Rows from block 9 of a small segmentation model, named by matrix and row number. Rows with one number belong to one channel. Each number is 500 + 40 x the weight over its row's rms, rounded and kept within 0 to 999. All counts start at 0. Numbers have three digits each. After the name is the row's rms in percent of the matrix's.
After each channel's rows are labels from the 100 images, of 14976, where the channel reaches its highest value: "peak at" is the part of the image that holds the peak. Only what is clearly more common there than usual is listed. The data: aerial photos of the United States (SatlasPretrain). In brackets: how many of the 100, against the usual share in percent.
# convs1: first pointwise conv (model.decb.0.1.convs.1.weight, 256x256x1x1), inputs 86-171
# convs3: second pointwise conv (model.decb.0.1.convs.3.weight, 256x256x1x1, transposed), outputs 86-171

convs1.51 049:540443489451535541465425499427576583520420482481522523491467497521545528473502535488513508531487443486502501500492499498478504433494455474442504463498439488605484540493554501463536496537510463570486458505478522499463598523528542539460523547525554529474516491
convs3.51 059:480518468492537598534472465508463539541468484462544454539528515538491448532461505457482472542476491468466519482527469472591478445559479516435520467549497489470451541504495442540489411477573494492459509432539489466470431476517507548513560487444557549535555520
peak at: top left (99 vs 11.1)

convs1.49 050:509552500462452468463516488500465493523538451481476529531517499458471536498476439481425549541568461524523481549467487492623549483442523470478565511565482522459482504561531536494522480493529477510485506504418503502574529508495498463467577481443465433515597579
convs3.49 072:522537534515537456455533559526558442480546575554503542459539528463552536509526469494538510450547465504504463468446540528436469513465540510510456532472468467550557459474429517514559552528497489509523534549516518569565536549500471448518448520542429533443529529
peak at: bottom right (99 vs 11.1)

convs1.27 273:501492490618498500467514361508502483535509489483554506508504391473440509448484465509376515536498481500503482509501500502565501512466493514496515593508502495386500492554506526443490496498513480519500585506486503499371502524504475485383541490504494484509507554
convs3.27 324:550507552467530455526564470509559527442555488546459543527462465526470548460539451524470546524520462544500528536529531557454483542446555461543448476447533475470563526532441541459549545508451496537540465552452462546472550553544529525468445553550455506526458464
peak at: top left (73 vs 11.1)

convs1.220 045:487555550554487523474542461513511486546535433474496560483462423469426561486484468473449481457545421522521534517485429467569511479506539554475540466483499470545501469544471524550495519500468472491499461536455490530552456458601512464520521562481504517458506499
convs3.220 034:517597408524517557482499514491531486592503488517531502493524541489520522523508508495515434481548533506495487471475465514513520471541522521544553495511475535503458504493454498541520474472529476492494515476474494507521466527600476476524563535501567561462508535
peak at: bottom right (55 vs 11.1); top left (45 vs 11.1)

convs1.125 089:494469469593517481462482432512559453547466492455565548548530406481457529427478457501395497550463440478565453509516533503586521486450528551538533515445451466465528454548509560454486498508570518572508535530537521500471505559495469482426569487519536514494491581
convs3.125 072:577466480507536517463565520516578468452542496497488483468499510462528506485472448526521531463595431553462474485461514561497479495447518432521441529441473483524518468469444497491532448502456460482503511507448462507526510530575466464508441581507503512455442505
peak at: top left (76 vs 11.1)

convs1.68 203:510498479606497492431502403506496463562486491488569531505488390484413511439468429492383507551504473506498491512528479490573502487450495514494518558502497488420500468574497557427491523499522503532498569527490505510428510525514442493422552504512497494525506554
convs3.68 129:454492555521387503492483498417489498525462367454521461492506513489501482505458526539511538492443557552555484492497467494555578467522512450535534516529484462502504494489486465519510457465517587468537508464415452440498522468431489494513546469468527350489470511
peak at: top left (72 vs 11.1)

convs1.217 143:516494492624507480465489362488509482538486491483552507526508389491428525447457447476372499532496487504502477493515503508570505498467512499508523578494483498403495488525510519424468532510510492533495594521489507504402518528517472471390538508502497497488504546
convs3.217 075:482596566545474517458479542456474461522485489480545475462552539451551460545474519506541514454409522477523452446456477474527543463518519521503531547526464451546515462454460460538548503478546565481544552486511456490547522493441456455546522452476471439463518548
peak at: top left (76 vs 11.1)

convs1.237 046:469486458522473578480479494498557469549444544464456486580495516509579493535454520518487577486501536504543506523479531475516502496449513473511510464548414464555558541531511504493507487439515492581465460501489454445446509501509591483498503491477521482461564482
convs3.237 043:480521550487446395484517499507534504456521513525470538503492480492507507491527451475484529472456512509538493504498574493425516535443579564526462523468523462499559481496460523471597592594460523527506511569580529521517552545418501477513452482526369507491466484
peak at: top left (81 vs 11.1)

convs1.251 125:488487474602499507467516400518506476528509493480563517495510387470428530438491450514368530527509480498489500510521477491608510524444508506477537591504509493400519481538504531412477512496525478513508578501479526498420509519510488477405559503497488502532506557
convs3.251 098:540484563483468445506526497563557510443545522549463548503472467504488543464540471514486507499558472517494510529515612550430439551439583522536468503451528486493602503517424540459619552564450500539494479580545492555490507543451515500482448517556480509511485470
peak at: top left (68 vs 11.1); bottom right (32 vs 11.1)

convs1.206 059:510538507538489441474543473477475492508565447467558515519489413482499518454479500497399551510520466461497483513458534525593480524458517554475525544517492480396558509532476486483505477474510514462481505454399445528506519534509540445444567478487462485465557525
convs3.206 047:501469587513555353468528543556533475498546570547497550488521515480519545503534515459521536454514453484479480499476566498439447515468543539472469531483489508535585463502489526519552576555490496500474531565559530536554558521460503458521481488534382497453483520
peak at: bottom right (87 vs 11.1)