Weights of a small segmentation model.
Training: adamw at rate 0.004, 34000 steps, batches of 64.
Data: trained on aerial photos of the United States (SatlasPretrain), 21.4 epochs.
Rows from block 9 of a small segmentation model, named by matrix and row number. Rows with one number belong to one channel. Each number is 50 + 12 x the weight over its row's rms, rounded and kept within 0 to 99. All counts start at 0.
After each channel's rows are labels from the 100 images, of 14976, where the channel reaches its highest value: "peak at" is the part of the image that holds the peak. Only what is clearly more common there than usual is listed. The data: aerial photos of the United States (SatlasPretrain).
# convs1: first pointwise conv (model.decb.0.1.convs.1.weight, 256x256x1x1), inputs 0-85
# convs3: second pointwise conv (model.decb.0.1.convs.3.weight, 256x256x1x1, transposed), outputs 0-85

convs1.201:49 54 35 56 41 56 46 42 44 37 48 46 50 45 61 39 61 30 58 78 61 70 33 44 52 68 37 46 50 30 39 74 72 61 52 76 49 69 35 54 40 60 56 54 54 67 52 41 44 53 33 59 52 27 40 52 47 53 56 61 53 45 43 45 48 45 54 57 44 51 67 45 52 35 43 39 35 55 60 46 58 41 44 64 45 37
convs3.201:71 58 64 69 45 53 49 52 79 37 63 58 30 46 67 73 47 54 66 30 67 52 46 54 47 50 55 35 42 43 62 44 46 69 70 32 81 43 35 46 40 57 51 27 56 65 47 52 53 52 45 53 49 37 69 26 54 49 56 71 49 44 72 46 67 79 57 42 26 27 40 54 53 47 57 49 68 49 47 53 42 39 44 50 74 44
peak at: middle left

convs1.139:51 41 55 74 45 33 56 43 64 67 70 43 47 48 40 52 59 19 29 60 53 38 31 63 40 37 45 29 43 34 31 52 27 39 51 44 30 25 35 67 46 47 54 67 39 49 52 33 29 50 68 48 53 48 55 56 33 46 71 55 57 53 41 51 42 39 59 34 34 50 59 61 71 58 43 38 60 46 50 68 30 48 37 35 55 64
convs3.139:23 42 20 39 21 41 53 47 41 55 46 32 68 34 38 53 49 56 41 68 46 62 56 62 45 44 55 59 55 53 50 37 44 38 42 49 20 58 52 50 52 61 64 87 74 50 59 64 66 42 40 50 53 57 39 64 37 42 52 39 63 74 34 68 42 53 54 53 61 69 66 57 42 45 57 57 43 57 59 64 53 54 37 41 35 64
peak at: bottom left; bottom right

convs1.246:61 65 38 33 53 53 47 33 44 45 55 34 64 24 64 47 26 48 43 42 57 70 38 43 48 63 49 45 46 39 58 76 55 55 85 73 65 60 53 40 62 62 63 69 41 74 64 41 37 43 53 47 41 68 55 53 30 62 47 48 60 53 50 64 27 57 61 41 50 45 57 47 57 56 58 53 35 49 68 52 50 48 56 50 50 40
convs3.246:55 44 47 41 42 54 48 65 60 55 46 34 73 31 40 56 37 64 45 63 42 73 56 63 36 48 45 47 60 34 63 27 49 41 72 49 40 29 58 53 53 49 63 54 66 44 65 61 71 40 47 43 68 53 40 65 40 41 52 39 67 63 36 70 40 72 53 69 50 61 52 53 37 41 76 65 40 64 73 49 63 50 42 37 38 52
peak at: centre

convs1.122:78 49 38 41 36 61 42 63 42 48 61 60 53 49 73 58 81 66 63 51 52 64 55 46 58 62 53 49 56 24 46 71 49 91 46 60 51 76 62 37 40 62 49 34 56 64 61 37 52 35 55 41 67 37 34 64 49 52 41 60 44 50 49 56 68 52 38 48 52 49 42 31 54 65 56 38 31 51 61 39 48 53 61 50 37 35
convs3.122:60 46 50 47 20 54 73 48 65 47 52 51 65 54 46 67 51 41 51 61 54 42 47 54 70 14 51 35 51 53 41 45 58 46 41 32 56 59 50 57 49 85 51 42 72 53 22 59 49 63 51 51 40 50 53 51 56 57 51 49 51 54 46 55 50 37 60 41 40 54 42 45 52 47 85 40 54 20 73 40 52 51 36 42 41 54
peak at: middle right

convs1.14:63 43 46 51 60 40 41 54 48 62 68 61 67 31 50 60 74 58 29 45 50 40 44 62 47 43 63 50 45 56 31 55 57 67 30 44 43 38 54 64 24 44 61 53 65 37 52 71 54 38 57 58 41 27 43 87 54 44 51 36 52 50 41 34 67 26 35 42 34 55 40 65 31 53 50 43 50 53 58 31 59 46 49 66 51 64
convs3.14:30 40 29 33 30 44 54 55 43 60 40 30 74 44 34 51 45 58 36 70 37 59 55 61 44 45 49 54 56 50 51 41 48 32 42 50 25 50 63 49 57 54 64 79 70 41 57 63 64 43 46 50 53 59 32 75 37 40 52 31 65 68 25 71 35 51 52 54 62 72 62 54 43 42 57 54 34 55 54 51 57 55 42 43 28 65
peak at: top left

convs1.249:57 88 35 39 43 53 53 64 59 38 60 22 44 34 48 54 24 49 43 37 62 65 56 45 57 44 49 57 72 25 67 70 60 64 54 49 90 56 65 51 66 56 38 56 41 60 63 66 57 50 23 60 68 57 61 60 25 35 47 55 46 40 45 58 48 63 40 50 57 28 61 50 52 53 53 65 53 55 48 48 56 49 63 62 53 43
convs3.249:35 40 41 37 32 35 34 77 55 56 45 32 69 38 39 62 41 66 41 66 42 63 62 56 42 30 44 58 67 50 63 40 52 38 38 53 43 42 61 52 60 54 57 73 62 46 75 56 62 44 50 43 67 55 41 61 42 44 47 39 59 59 34 64 36 56 50 43 83 63 60 52 33 46 44 70 43 77 54 60 69 56 48 35 39 58
peak at: centre

convs1.239:37 68 54 71 37 51 71 43 23 29 42 51 46 56 59 41 46 41 52 38 38 58 41 38 63 71 53 41 50 38 51 61 41 35 61 50 28 57 57 29 50 47 34 61 64 42 57 61 48 47 39 68 58 60 40 61 41 60 58 30 44 51 28 59 51 54 47 56 59 46 46 44 56 54 49 73 74 66 32 50 24 47 52 78 69 40
convs3.239:83 48 71 46 34 76 66 39 82 52 50 48 55 31 42 59 36 62 45 59 53 65 54 58 32 50 48 22 58 39 55 35 74 42 76 61 45 45 51 53 50 69 63 35 75 55 38 59 62 40 48 49 54 53 46 59 39 34 49 46 60 64 40 53 45 99 49 41 46 62 60 65 48 45 99 71 49 47 59 60 48 53 44 45 40 69
peak at: middle right

convs1.50:68 63 46 39 54 42 62 40 43 46 47 46 60 44 53 44 43 46 67 38 57 55 48 48 44 48 67 44 34 29 54 77 38 61 83 50 53 57 61 62 38 54 43 54 42 67 70 38 60 58 35 66 66 64 48 34 35 56 30 76 50 43 38 63 53 57 59 41 49 45 38 57 66 70 49 67 51 56 66 30 39 53 55 54 63 42
convs3.50:26 49 35 47 59 51 57 35 21 53 46 44 75 46 51 20 39 44 46 50 45 50 55 48 40 56 47 72 59 52 42 56 47 49 34 57 22 54 52 44 52 45 55 72 47 50 49 51 55 44 40 43 52 51 51 53 41 43 54 46 61 64 51 55 50 14 54 58 69 53 67 56 42 49 43 56 46 51 54 57 55 48 52 47 49 70
peak at: bottom right

convs1.138:58 60 42 42 49 47 51 48 55 72 53 38 51 50 49 54 50 48 48 95 64 54 47 55 48 55 49 47 49 42 49 60 52 45 52 49 58 50 50 86 78 51 55 47 46 60 47 42 46 58 60 50 53 61 57 23 37 49 57 53 54 48 57 44 40 52 56 49 49 93 50 54 59 58 53 49 40 50 52 49 50 86 51 47 47 50
convs3.138:57 66 68 42 66 74 45 51 53 59 42 64 29 69 42 58 65 37 41 57 43 32 36 37 62 64 49 43 39 70 37 70 62 42 65 62 66 63 57 59 60 37 39 44 37 43 43 38 37 63 58 64 37 59 42 57 61 60 41 43 38 34 43 37 43 61 40 39 42 58 49 41 64 62 37 42 43 50 29 62 37 60 60 67 44 51
peak at: top left

convs1.195:39 72 53 52 47 62 34 59 73 40 50 38 66 63 53 25 54 31 47 46 47 46 54 56 51 37 29 49 46 49 36 54 36 36 46 41 33 35 49 59 48 39 60 56 73 48 36 57 44 67 42 39 29 38 56 61 48 60 49 45 53 41 65 32 36 33 58 34 53 43 69 47 65 73 43 55 75 45 32 52 61 38 75 62 35 67
convs3.195:58 62 75 60 72 44 50 26 45 47 59 57 16 68 48 56 59 54 50 48 54 45 36 42 63 46 48 47 38 65 65 69 49 50 38 51 62 28 45 52 45 56 43 65 47 61 57 44 37 40 52 53 30 54 65 40 56 63 47 58 43 34 57 36 57 64 47 43 67 47 34 48 61 60 28 38 57 59 49 41 37 54 44 72 60 48
peak at: middle right

convs1.63:63 57 29 37 60 50 35 43 62 22 49 31 63 52 46 54 50 38 54 71 78 65 36 57 44 45 54 54 43 34 52 70 66 52 58 48 78 74 35 71 74 53 49 64 46 64 47 49 55 46 51 47 41 57 62 40 24 54 55 59 52 44 60 56 44 48 55 60 52 80 53 47 70 57 51 52 28 41 64 52 64 47 40 65 48 38
convs3.63:72 57 54 58 25 51 62 41 67 48 48 60 13 43 58 75 49 50 57 41 52 50 43 48 44 54 67 26 34 37 58 32 40 60 59 30 79 47 41 52 46 52 48 24 51 51 33 46 53 53 52 46 50 47 51 37 58 57 46 53 45 53 60 40 56 83 47 34 18 41 38 44 59 52 53 44 54 25 42 52 38 46 54 55 61 49
peak at: bottom right; top left

convs1.222:31 56 71 34 52 62 38 67 35 38 65 46 45 62 42 30 50 35 66 65 57 57 42 64 26 44 43 51 62 54 29 42 54 42 61 44 30 32 22 53 45 46 61 37 43 41 42 47 36 64 55 34 47 58 46 54 36 60 55 62 60 68 54 23 42 40 53 43 58 65 66 61 71 53 42 46 43 57 41 63 38 62 66 54 41 59
convs3.222:24 44 21 39 29 43 64 44 12 60 38 38 53 31 44 42 46 51 43 58 39 51 53 47 48 46 62 67 53 63 45 54 48 43 36 42 17 55 52 51 61 77 49 90 47 41 57 46 58 49 47 48 55 59 34 61 49 56 47 39 47 83 40 62 43 41 43 49 79 61 70 41 38 54 43 66 41 57 58 69 52 59 48 42 42 75
peak at: bottom right

convs1.130:27 47 46 70 68 33 49 49 71 43 55 38 66 46 43 43 44 37 32 43 66 48 56 48 21 54 49 37 56 43 47 48 31 36 58 47 36 07 43 64 47 32 50 45 37 52 54 32 31 47 59 50 41 53 55 36 47 56 50 32 49 73 45 42 56 68 74 61 35 46 78 52 52 53 40 40 69 47 53 76 31 47 45 49 46 45
convs3.130:76 55 85 58 88 58 44 67 60 46 54 61 37 68 63 47 52 46 58 36 53 36 45 38 55 58 42 42 47 52 49 67 56 61 59 51 80 44 51 50 50 41 39 20 28 48 52 40 38 58 58 50 51 44 59 39 59 56 51 57 42 21 64 40 56 47 48 51 39 33 37 41 56 52 44 45 56 51 42 36 51 46 67 55 63 41
peak at: bottom centre

convs1.21:48 69 27 57 27 55 47 58 67 51 64 26 37 23 55 44 34 53 30 48 63 56 58 55 50 77 64 46 49 40 57 53 40 57 49 45 61 49 59 55 31 47 56 48 45 54 50 52 52 56 46 59 50 50 47 45 38 44 44 48 48 38 42 49 43 36 53 59 22 40 35 70 59 54 56 58 56 52 63 45 48 59 70 48 38 70
convs3.21:45 36 51 56 51 63 47 40 59 46 47 51 07 69 56 32 34 46 59 44 49 40 57 60 38 58 45 28 57 49 36 42 53 59 58 56 67 44 42 50 42 39 49 20 40 49 17 54 47 47 48 46 53 42 49 40 45 44 53 53 51 30 58 47 61 59 48 35 40 44 25 51 38 42 61 44 53 44 29 33 54 39 48 36 51 25
peak at: middle left; bottom centre

convs1.145:66 57 36 33 41 28 37 61 55 49 56 36 66 48 40 55 32 49 56 73 82 50 39 62 47 59 49 38 52 36 49 74 53 53 72 50 72 50 38 76 79 53 58 45 31 79 59 38 55 50 53 56 45 74 60 39 35 53 44 65 48 56 61 48 46 50 47 44 42 73 52 57 78 44 56 56 31 55 63 59 46 62 33 51 35 55
convs3.145:43 35 60 38 85 39 34 71 47 58 42 41 80 57 45 34 33 60 42 57 36 48 70 42 42 49 27 68 73 51 50 58 55 42 50 79 43 52 60 51 60 40 44 48 30 37 69 44 50 40 51 34 66 56 42 59 47 53 46 38 49 35 41 54 42 24 45 78 75 56 50 43 33 51 45 66 37 65 42 48 77 56 61 35 43 39
peak at: bottom right; top left

convs1.211:48 67 61 59 48 56 25 40 51 37 50 42 30 57 37 25 52 28 53 65 51 50 59 55 26 62 43 50 49 57 27 52 51 33 49 23 41 37 49 49 43 37 53 47 40 50 40 55 30 73 62 38 29 53 57 57 56 55 65 42 70 56 66 45 54 36 47 51 42 69 77 50 54 57 58 40 47 43 40 65 54 52 69 47 53 54
convs3.211:63 52 17 53 21 63 64 20 55 45 56 47 61 39 51 67 45 49 55 48 57 61 53 69 43 35 47 49 45 34 46 34 22 51 52 29 36 48 41 49 39 78 60 45 71 56 20 63 59 48 47 51 39 45 53 49 46 41 54 54 60 78 51 52 54 54 57 33 37 50 49 62 50 43 96 43 54 33 79 54 47 43 36 47 49 59
peak at: bottom right; top left

convs1.62:59 56 61 67 65 64 60 33 33 43 52 57 51 51 61 60 56 49 55 41 38 41 54 37 55 49 69 40 56 44 51 44 66 53 49 63 44 57 52 41 35 49 37 62 63 31 55 63 54 40 31 54 66 52 34 59 72 56 51 45 54 54 38 55 59 57 55 60 33 39 46 51 35 35 54 70 68 49 44 34 58 35 52 63 67 44
convs3.62:44 43 59 42 83 51 26 62 29 59 42 44 40 58 50 41 34 44 43 40 40 40 69 41 44 69 26 35 69 50 50 64 38 50 55 61 70 38 59 52 59 33 39 66 24 30 71 35 44 46 58 39 63 56 41 54 54 62 43 43 41 36 50 50 48 24 39 64 36 49 51 30 40 46 38 54 40 69 51 56 77 52 61 46 51 42
peak at: middle left

convs1.176:59 61 40 46 50 44 46 51 61 59 50 32 58 46 49 55 47 47 52 89 64 55 45 52 47 56 51 47 43 43 52 69 52 49 55 55 59 55 50 86 79 47 58 49 42 62 47 44 51 51 54 54 50 71 53 17 32 53 49 55 52 50 54 51 45 56 53 47 49 85 47 54 69 63 51 52 40 54 52 50 51 79 50 44 47 48
convs3.176:61 62 82 51 84 49 47 56 52 50 47 60 66 70 50 56 67 39 48 55 47 36 40 34 66 62 37 60 44 60 44 71 68 51 74 85 61 61 53 51 54 18 42 37 35 46 51 43 37 65 53 62 41 54 49 50 58 57 47 50 43 17 49 45 49 58 47 56 47 50 40 45 60 60 27 41 49 45 23 42 41 56 57 61 50 33
peak at: top left; bottom right

convs1.96:57 74 44 57 46 39 41 33 70 45 45 34 53 47 40 41 79 42 74 72 39 49 36 61 33 44 65 40 47 45 45 78 38 36 30 32 56 30 55 41 41 54 61 48 34 39 40 63 43 64 51 56 27 43 48 48 51 54 57 48 49 36 71 51 39 40 55 23 38 72 42 43 69 60 70 53 68 59 55 54 50 31 67 60 41 64
convs3.96:73 60 72 62 71 60 48 48 61 44 54 70 26 57 63 52 58 39 62 33 55 35 43 34 60 57 53 47 42 56 48 62 51 65 57 47 76 51 43 53 47 42 32 15 25 52 49 34 32 61 58 52 49 44 61 31 66 65 46 64 32 30 71 28 61 50 45 52 41 31 41 39 58 60 42 45 61 48 40 48 43 46 63 59 66 38
peak at: bottom right; top left

convs1.47:64 57 55 60 55 53 60 34 52 48 56 44 51 29 48 76 58 43 48 35 50 36 40 50 65 63 64 34 67 26 46 68 42 36 54 59 55 42 69 56 38 56 55 40 38 44 75 57 44 62 48 60 70 57 39 56 44 49 57 62 50 45 38 63 39 64 55 73 20 65 66 42 49 58 58 74 47 49 59 41 62 41 35 49 65 17
convs3.47:55 70 67 61 70 62 39 65 33 45 58 48 50 40 62 34 54 56 57 35 51 48 37 49 58 84 44 60 45 60 52 75 35 61 71 61 38 59 45 38 49 30 42 49 40 41 58 42 43 58 48 62 50 47 54 38 55 58 54 52 48 52 62 52 55 56 43 90 41 35 56 45 71 52 31 39 53 71 38 63 46 52 60 60 65 68
peak at: bottom left

convs1.9:41 68 40 49 35 34 43 50 67 49 75 39 47 33 40 47 42 50 30 50 62 58 44 70 35 56 41 46 56 38 59 61 42 49 52 45 53 49 42 44 43 33 61 35 39 55 38 42 50 57 62 50 48 55 62 41 28 40 63 53 67 55 73 38 31 54 65 34 30 39 48 62 73 57 54 55 38 47 63 59 48 62 58 41 43 66
convs3.9:42 51 26 56 61 55 68 32 19 47 53 59 59 36 55 36 55 35 54 43 54 47 52 53 44 69 56 69 45 47 35 44 30 56 50 53 19 58 50 48 51 45 47 37 40 49 23 49 49 46 49 45 46 44 51 44 52 42 52 54 49 71 55 45 56 08 52 47 51 42 69 57 49 49 40 45 50 35 50 66 47 44 57 55 56 72
peak at: bottom right

convs1.99:51 62 41 50 50 45 44 50 57 72 50 34 51 53 47 51 47 50 46 97 60 54 48 54 44 48 47 45 48 45 47 57 46 38 50 46 51 50 48 84 73 50 51 47 47 61 49 34 41 57 60 49 49 60 63 20 36 54 60 52 59 49 53 55 39 48 53 46 53 95 47 48 60 52 52 51 49 52 50 51 44 85 44 47 49 51
convs3.99:32 31 37 55 40 30 40 65 53 43 57 35 70 39 57 49 35 64 57 43 56 62 66 58 39 31 43 63 68 41 62 38 39 57 30 47 37 39 43 42 43 59 58 68 59 57 70 59 61 37 42 37 69 42 57 44 39 43 58 56 58 60 56 65 56 35 59 66 72 43 56 55 31 39 51 66 57 65 62 49 70 42 40 32 56 45
peak at: top left

convs1.2:58 60 27 31 47 49 42 49 54 43 53 32 54 46 44 57 38 45 44 80 78 66 38 58 42 58 48 53 43 36 55 65 52 45 67 58 69 55 36 65 66 56 66 57 27 81 49 35 41 57 67 57 55 78 59 17 29 59 55 72 54 45 55 42 47 44 53 56 45 67 43 59 63 56 53 52 38 39 61 54 55 57 52 45 39 42
convs3.2:68 46 67 45 33 39 50 60 79 55 46 53 17 44 46 77 38 58 49 52 48 53 56 49 48 20 49 33 48 37 58 34 40 47 50 19 82 35 53 60 55 69 43 35 48 49 50 45 51 49 57 46 49 53 46 50 58 57 42 47 40 46 49 42 46 76 47 33 32 50 41 39 43 50 69 50 52 39 57 48 52 51 48 39 48 25
peak at: bottom right; top left

convs1.183:53 77 54 57 34 42 44 55 45 64 69 28 50 21 38 52 56 40 42 46 71 33 56 65 34 54 54 36 46 59 35 43 49 70 62 59 39 20 61 52 31 38 74 45 39 46 44 61 43 54 48 50 49 28 53 77 51 37 66 48 52 51 51 34 34 39 70 40 34 55 57 64 61 45 56 38 52 64 54 48 51 45 48 47 51 62
convs3.183:31 51 25 47 27 65 55 46 44 51 50 47 49 31 48 55 57 34 49 53 47 38 42 56 55 48 67 66 46 65 28 50 34 47 48 37 36 81 50 49 51 49 52 61 55 49 54 54 50 68 47 65 51 52 47 52 50 51 50 48 52 74 47 52 50 46 53 46 48 53 77 51 51 48 76 54 48 51 50 74 42 50 45 47 46 65
peak at: middle left

convs1.153:59 55 41 46 51 45 47 54 60 67 47 40 55 46 51 59 44 52 47 89 67 54 43 56 46 50 49 42 48 38 50 62 52 48 57 55 62 50 48 82 82 48 56 51 42 63 55 39 47 53 63 51 52 69 58 18 36 50 51 56 49 52 57 53 44 55 49 49 47 94 49 48 58 57 49 48 41 51 56 52 49 81 51 45 49 50
convs3.153:66 61 66 35 67 54 49 54 51 64 35 61 39 55 36 52 62 38 36 65 35 38 39 37 63 63 47 35 42 63 45 63 55 36 64 62 65 48 64 64 64 37 37 37 37 35 49 38 37 63 64 60 40 64 34 65 63 64 36 34 37 35 34 39 35 64 37 49 46 65 42 35 61 62 48 41 35 53 41 50 44 63 63 62 35 48
peak at: top left; bottom right

convs1.135:33 50 50 61 45 44 45 52 51 46 63 45 53 66 62 58 47 41 43 50 37 36 46 29 57 39 63 33 47 35 34 68 48 33 52 50 44 31 49 37 47 50 33 50 45 28 59 44 29 56 48 63 37 74 47 58 53 69 57 30 52 55 37 57 57 60 41 47 43 46 58 34 49 43 56 45 80 46 68 44 24 44 37 66 72 63
convs3.135:66 61 68 62 71 52 43 54 65 43 55 67 27 57 66 60 62 44 62 30 55 35 40 37 62 60 56 53 34 55 49 60 37 66 58 36 72 50 41 49 45 31 31 20 21 53 53 36 34 62 54 55 46 41 63 30 65 63 49 63 33 29 71 33 62 49 48 55 31 27 43 41 62 56 29 40 62 46 35 46 36 43 60 60 69 36
peak at: middle right

convs1.168:76 52 63 58 45 67 46 47 38 45 59 60 51 40 56 52 85 61 48 60 26 35 58 54 37 47 52 48 55 56 43 46 71 68 48 55 51 63 60 44 34 53 46 55 60 38 63 62 66 33 43 40 47 42 29 53 75 48 31 35 38 50 35 45 75 43 43 62 46 54 48 38 31 46 67 58 56 37 43 21 68 39 66 58 62 38
convs3.168:23 48 41 60 68 64 46 42 08 46 56 53 26 63 60 36 59 33 59 30 54 23 54 42 52 47 52 57 48 76 39 75 49 64 40 72 51 62 41 41 45 42 42 71 31 53 53 40 33 56 52 49 46 43 57 37 57 52 51 60 39 39 64 36 58 27 44 41 52 35 53 49 47 54 28 39 58 56 40 52 53 45 54 61 68 57
peak at: top left; middle right

convs1.43:72 51 55 56 58 66 45 50 60 67 35 57 49 40 51 45 64 52 72 54 46 59 57 51 58 50 44 52 45 67 39 50 63 56 28 40 55 63 64 44 48 28 57 21 38 36 35 68 53 49 46 57 50 25 42 74 66 34 51 60 57 37 64 30 62 42 48 48 54 55 50 52 46 51 49 50 36 60 22 23 67 47 50 64 50 34
convs3.43:71 66 70 64 68 62 49 43 65 45 54 70 26 58 63 55 62 44 59 36 59 36 40 34 60 59 56 46 39 58 47 67 51 62 67 49 69 54 42 52 45 46 38 26 34 59 42 39 35 61 53 59 40 46 62 31 65 63 48 64 34 34 68 32 61 54 47 47 33 34 39 45 64 60 45 42 63 46 36 48 37 47 61 63 66 34
peak at: top left

convs1.174:51 58 60 51 43 53 45 52 56 57 57 44 42 57 40 27 54 44 64 38 62 63 44 66 29 58 45 52 63 45 43 44 52 47 52 41 44 34 36 51 35 55 66 43 49 55 32 45 38 65 65 45 31 56 56 54 44 59 60 40 61 57 67 28 40 42 62 46 49 46 65 60 66 67 44 37 42 53 48 74 47 55 51 44 48 55
convs3.174:58 45 84 49 85 55 38 74 64 53 49 48 52 57 51 49 38 74 48 49 48 60 57 44 44 48 34 50 60 40 68 52 62 49 57 72 66 30 52 51 53 42 47 52 43 47 69 44 52 34 53 36 59 53 50 49 49 52 48 48 47 28 51 52 48 60 45 64 67 49 29 48 42 53 15 59 50 72 36 36 66 54 58 46 53 36
peak at: bottom centre

convs1.193:41 78 57 67 52 77 42 57 62 57 66 43 52 54 51 57 59 38 28 50 62 49 48 67 52 51 31 47 67 47 31 55 50 38 55 63 48 49 49 49 40 43 43 61 60 36 50 61 29 43 38 62 43 35 38 70 53 54 57 22 52 44 34 33 42 44 69 41 38 47 54 52 67 31 47 42 66 46 63 37 40 44 71 65 38 50
convs3.193:70 60 72 58 81 50 32 44 41 46 55 53 50 66 59 30 55 51 53 37 52 55 49 49 45 82 36 42 49 46 62 65 70 56 69 56 60 37 51 41 46 34 49 23 41 47 53 44 46 49 52 49 55 46 61 46 47 39 52 54 54 37 55 43 51 63 45 64 39 40 46 63 65 51 32 52 50 60 38 43 45 50 66 62 61 65
peak at: bottom left; middle left

convs1.38:62 56 55 67 59 49 32 58 53 55 37 57 58 58 54 38 55 67 51 64 33 52 57 52 58 62 51 28 51 38 36 46 56 61 44 43 45 56 64 54 32 34 41 35 40 32 50 70 63 63 38 40 57 37 46 89 43 39 55 33 50 57 69 57 77 43 25 57 73 47 64 47 49 60 62 42 58 50 55 27 61 46 60 45 45 53
convs3.38:64 63 61 65 65 53 45 53 70 45 53 70 23 54 65 55 60 45 61 35 58 36 42 33 57 55 62 54 38 56 46 62 39 63 56 37 68 50 39 53 46 42 35 22 27 57 46 35 35 59 55 54 42 46 63 29 66 67 46 64 31 36 72 28 63 49 45 48 36 32 38 41 60 60 34 46 63 46 33 48 37 47 61 60 68 28
peak at: middle left

convs1.197:33 44 46 40 55 46 40 66 56 54 55 37 42 43 37 59 46 48 43 57 44 43 37 48 29 41 46 31 60 62 51 61 46 36 45 50 35 00 52 48 33 46 36 55 71 56 42 55 63 60 50 53 38 38 31 63 37 57 60 43 51 59 57 38 55 51 38 29 58 64 73 47 56 38 58 41 56 62 61 70 48 58 54 33 40 73
convs3.197:24 41 19 38 22 39 49 49 46 57 43 34 65 33 38 56 45 60 40 66 45 61 55 59 43 35 55 64 56 48 51 37 39 36 38 41 21 58 55 51 54 60 62 84 71 49 59 60 65 41 44 47 54 57 38 66 39 44 51 37 60 73 33 65 41 46 54 48 60 68 66 55 40 45 55 59 43 54 59 65 55 53 37 39 34 61
peak at: top left

convs1.235:44 42 28 59 46 48 54 48 38 36 43 42 65 50 72 33 36 62 57 62 42 57 39 43 45 84 76 51 49 57 52 48 56 40 65 44 65 61 55 38 47 46 55 53 54 61 59 42 42 66 61 47 55 53 50 60 51 53 37 53 35 29 41 59 71 59 36 57 40 49 48 51 58 67 68 47 57 52 50 25 35 52 42 56 61 46
convs3.235:33 38 42 46 64 47 46 52 24 58 43 49 67 65 56 33 52 50 48 49 40 38 57 42 44 78 50 56 63 66 38 64 55 46 48 92 30 47 54 53 60 33 43 67 23 40 48 44 44 46 41 42 60 56 43 49 51 57 47 45 44 44 47 51 48 29 40 62 84 50 51 52 46 54 26 61 37 61 30 40 58 55 63 50 50 54
peak at: middle right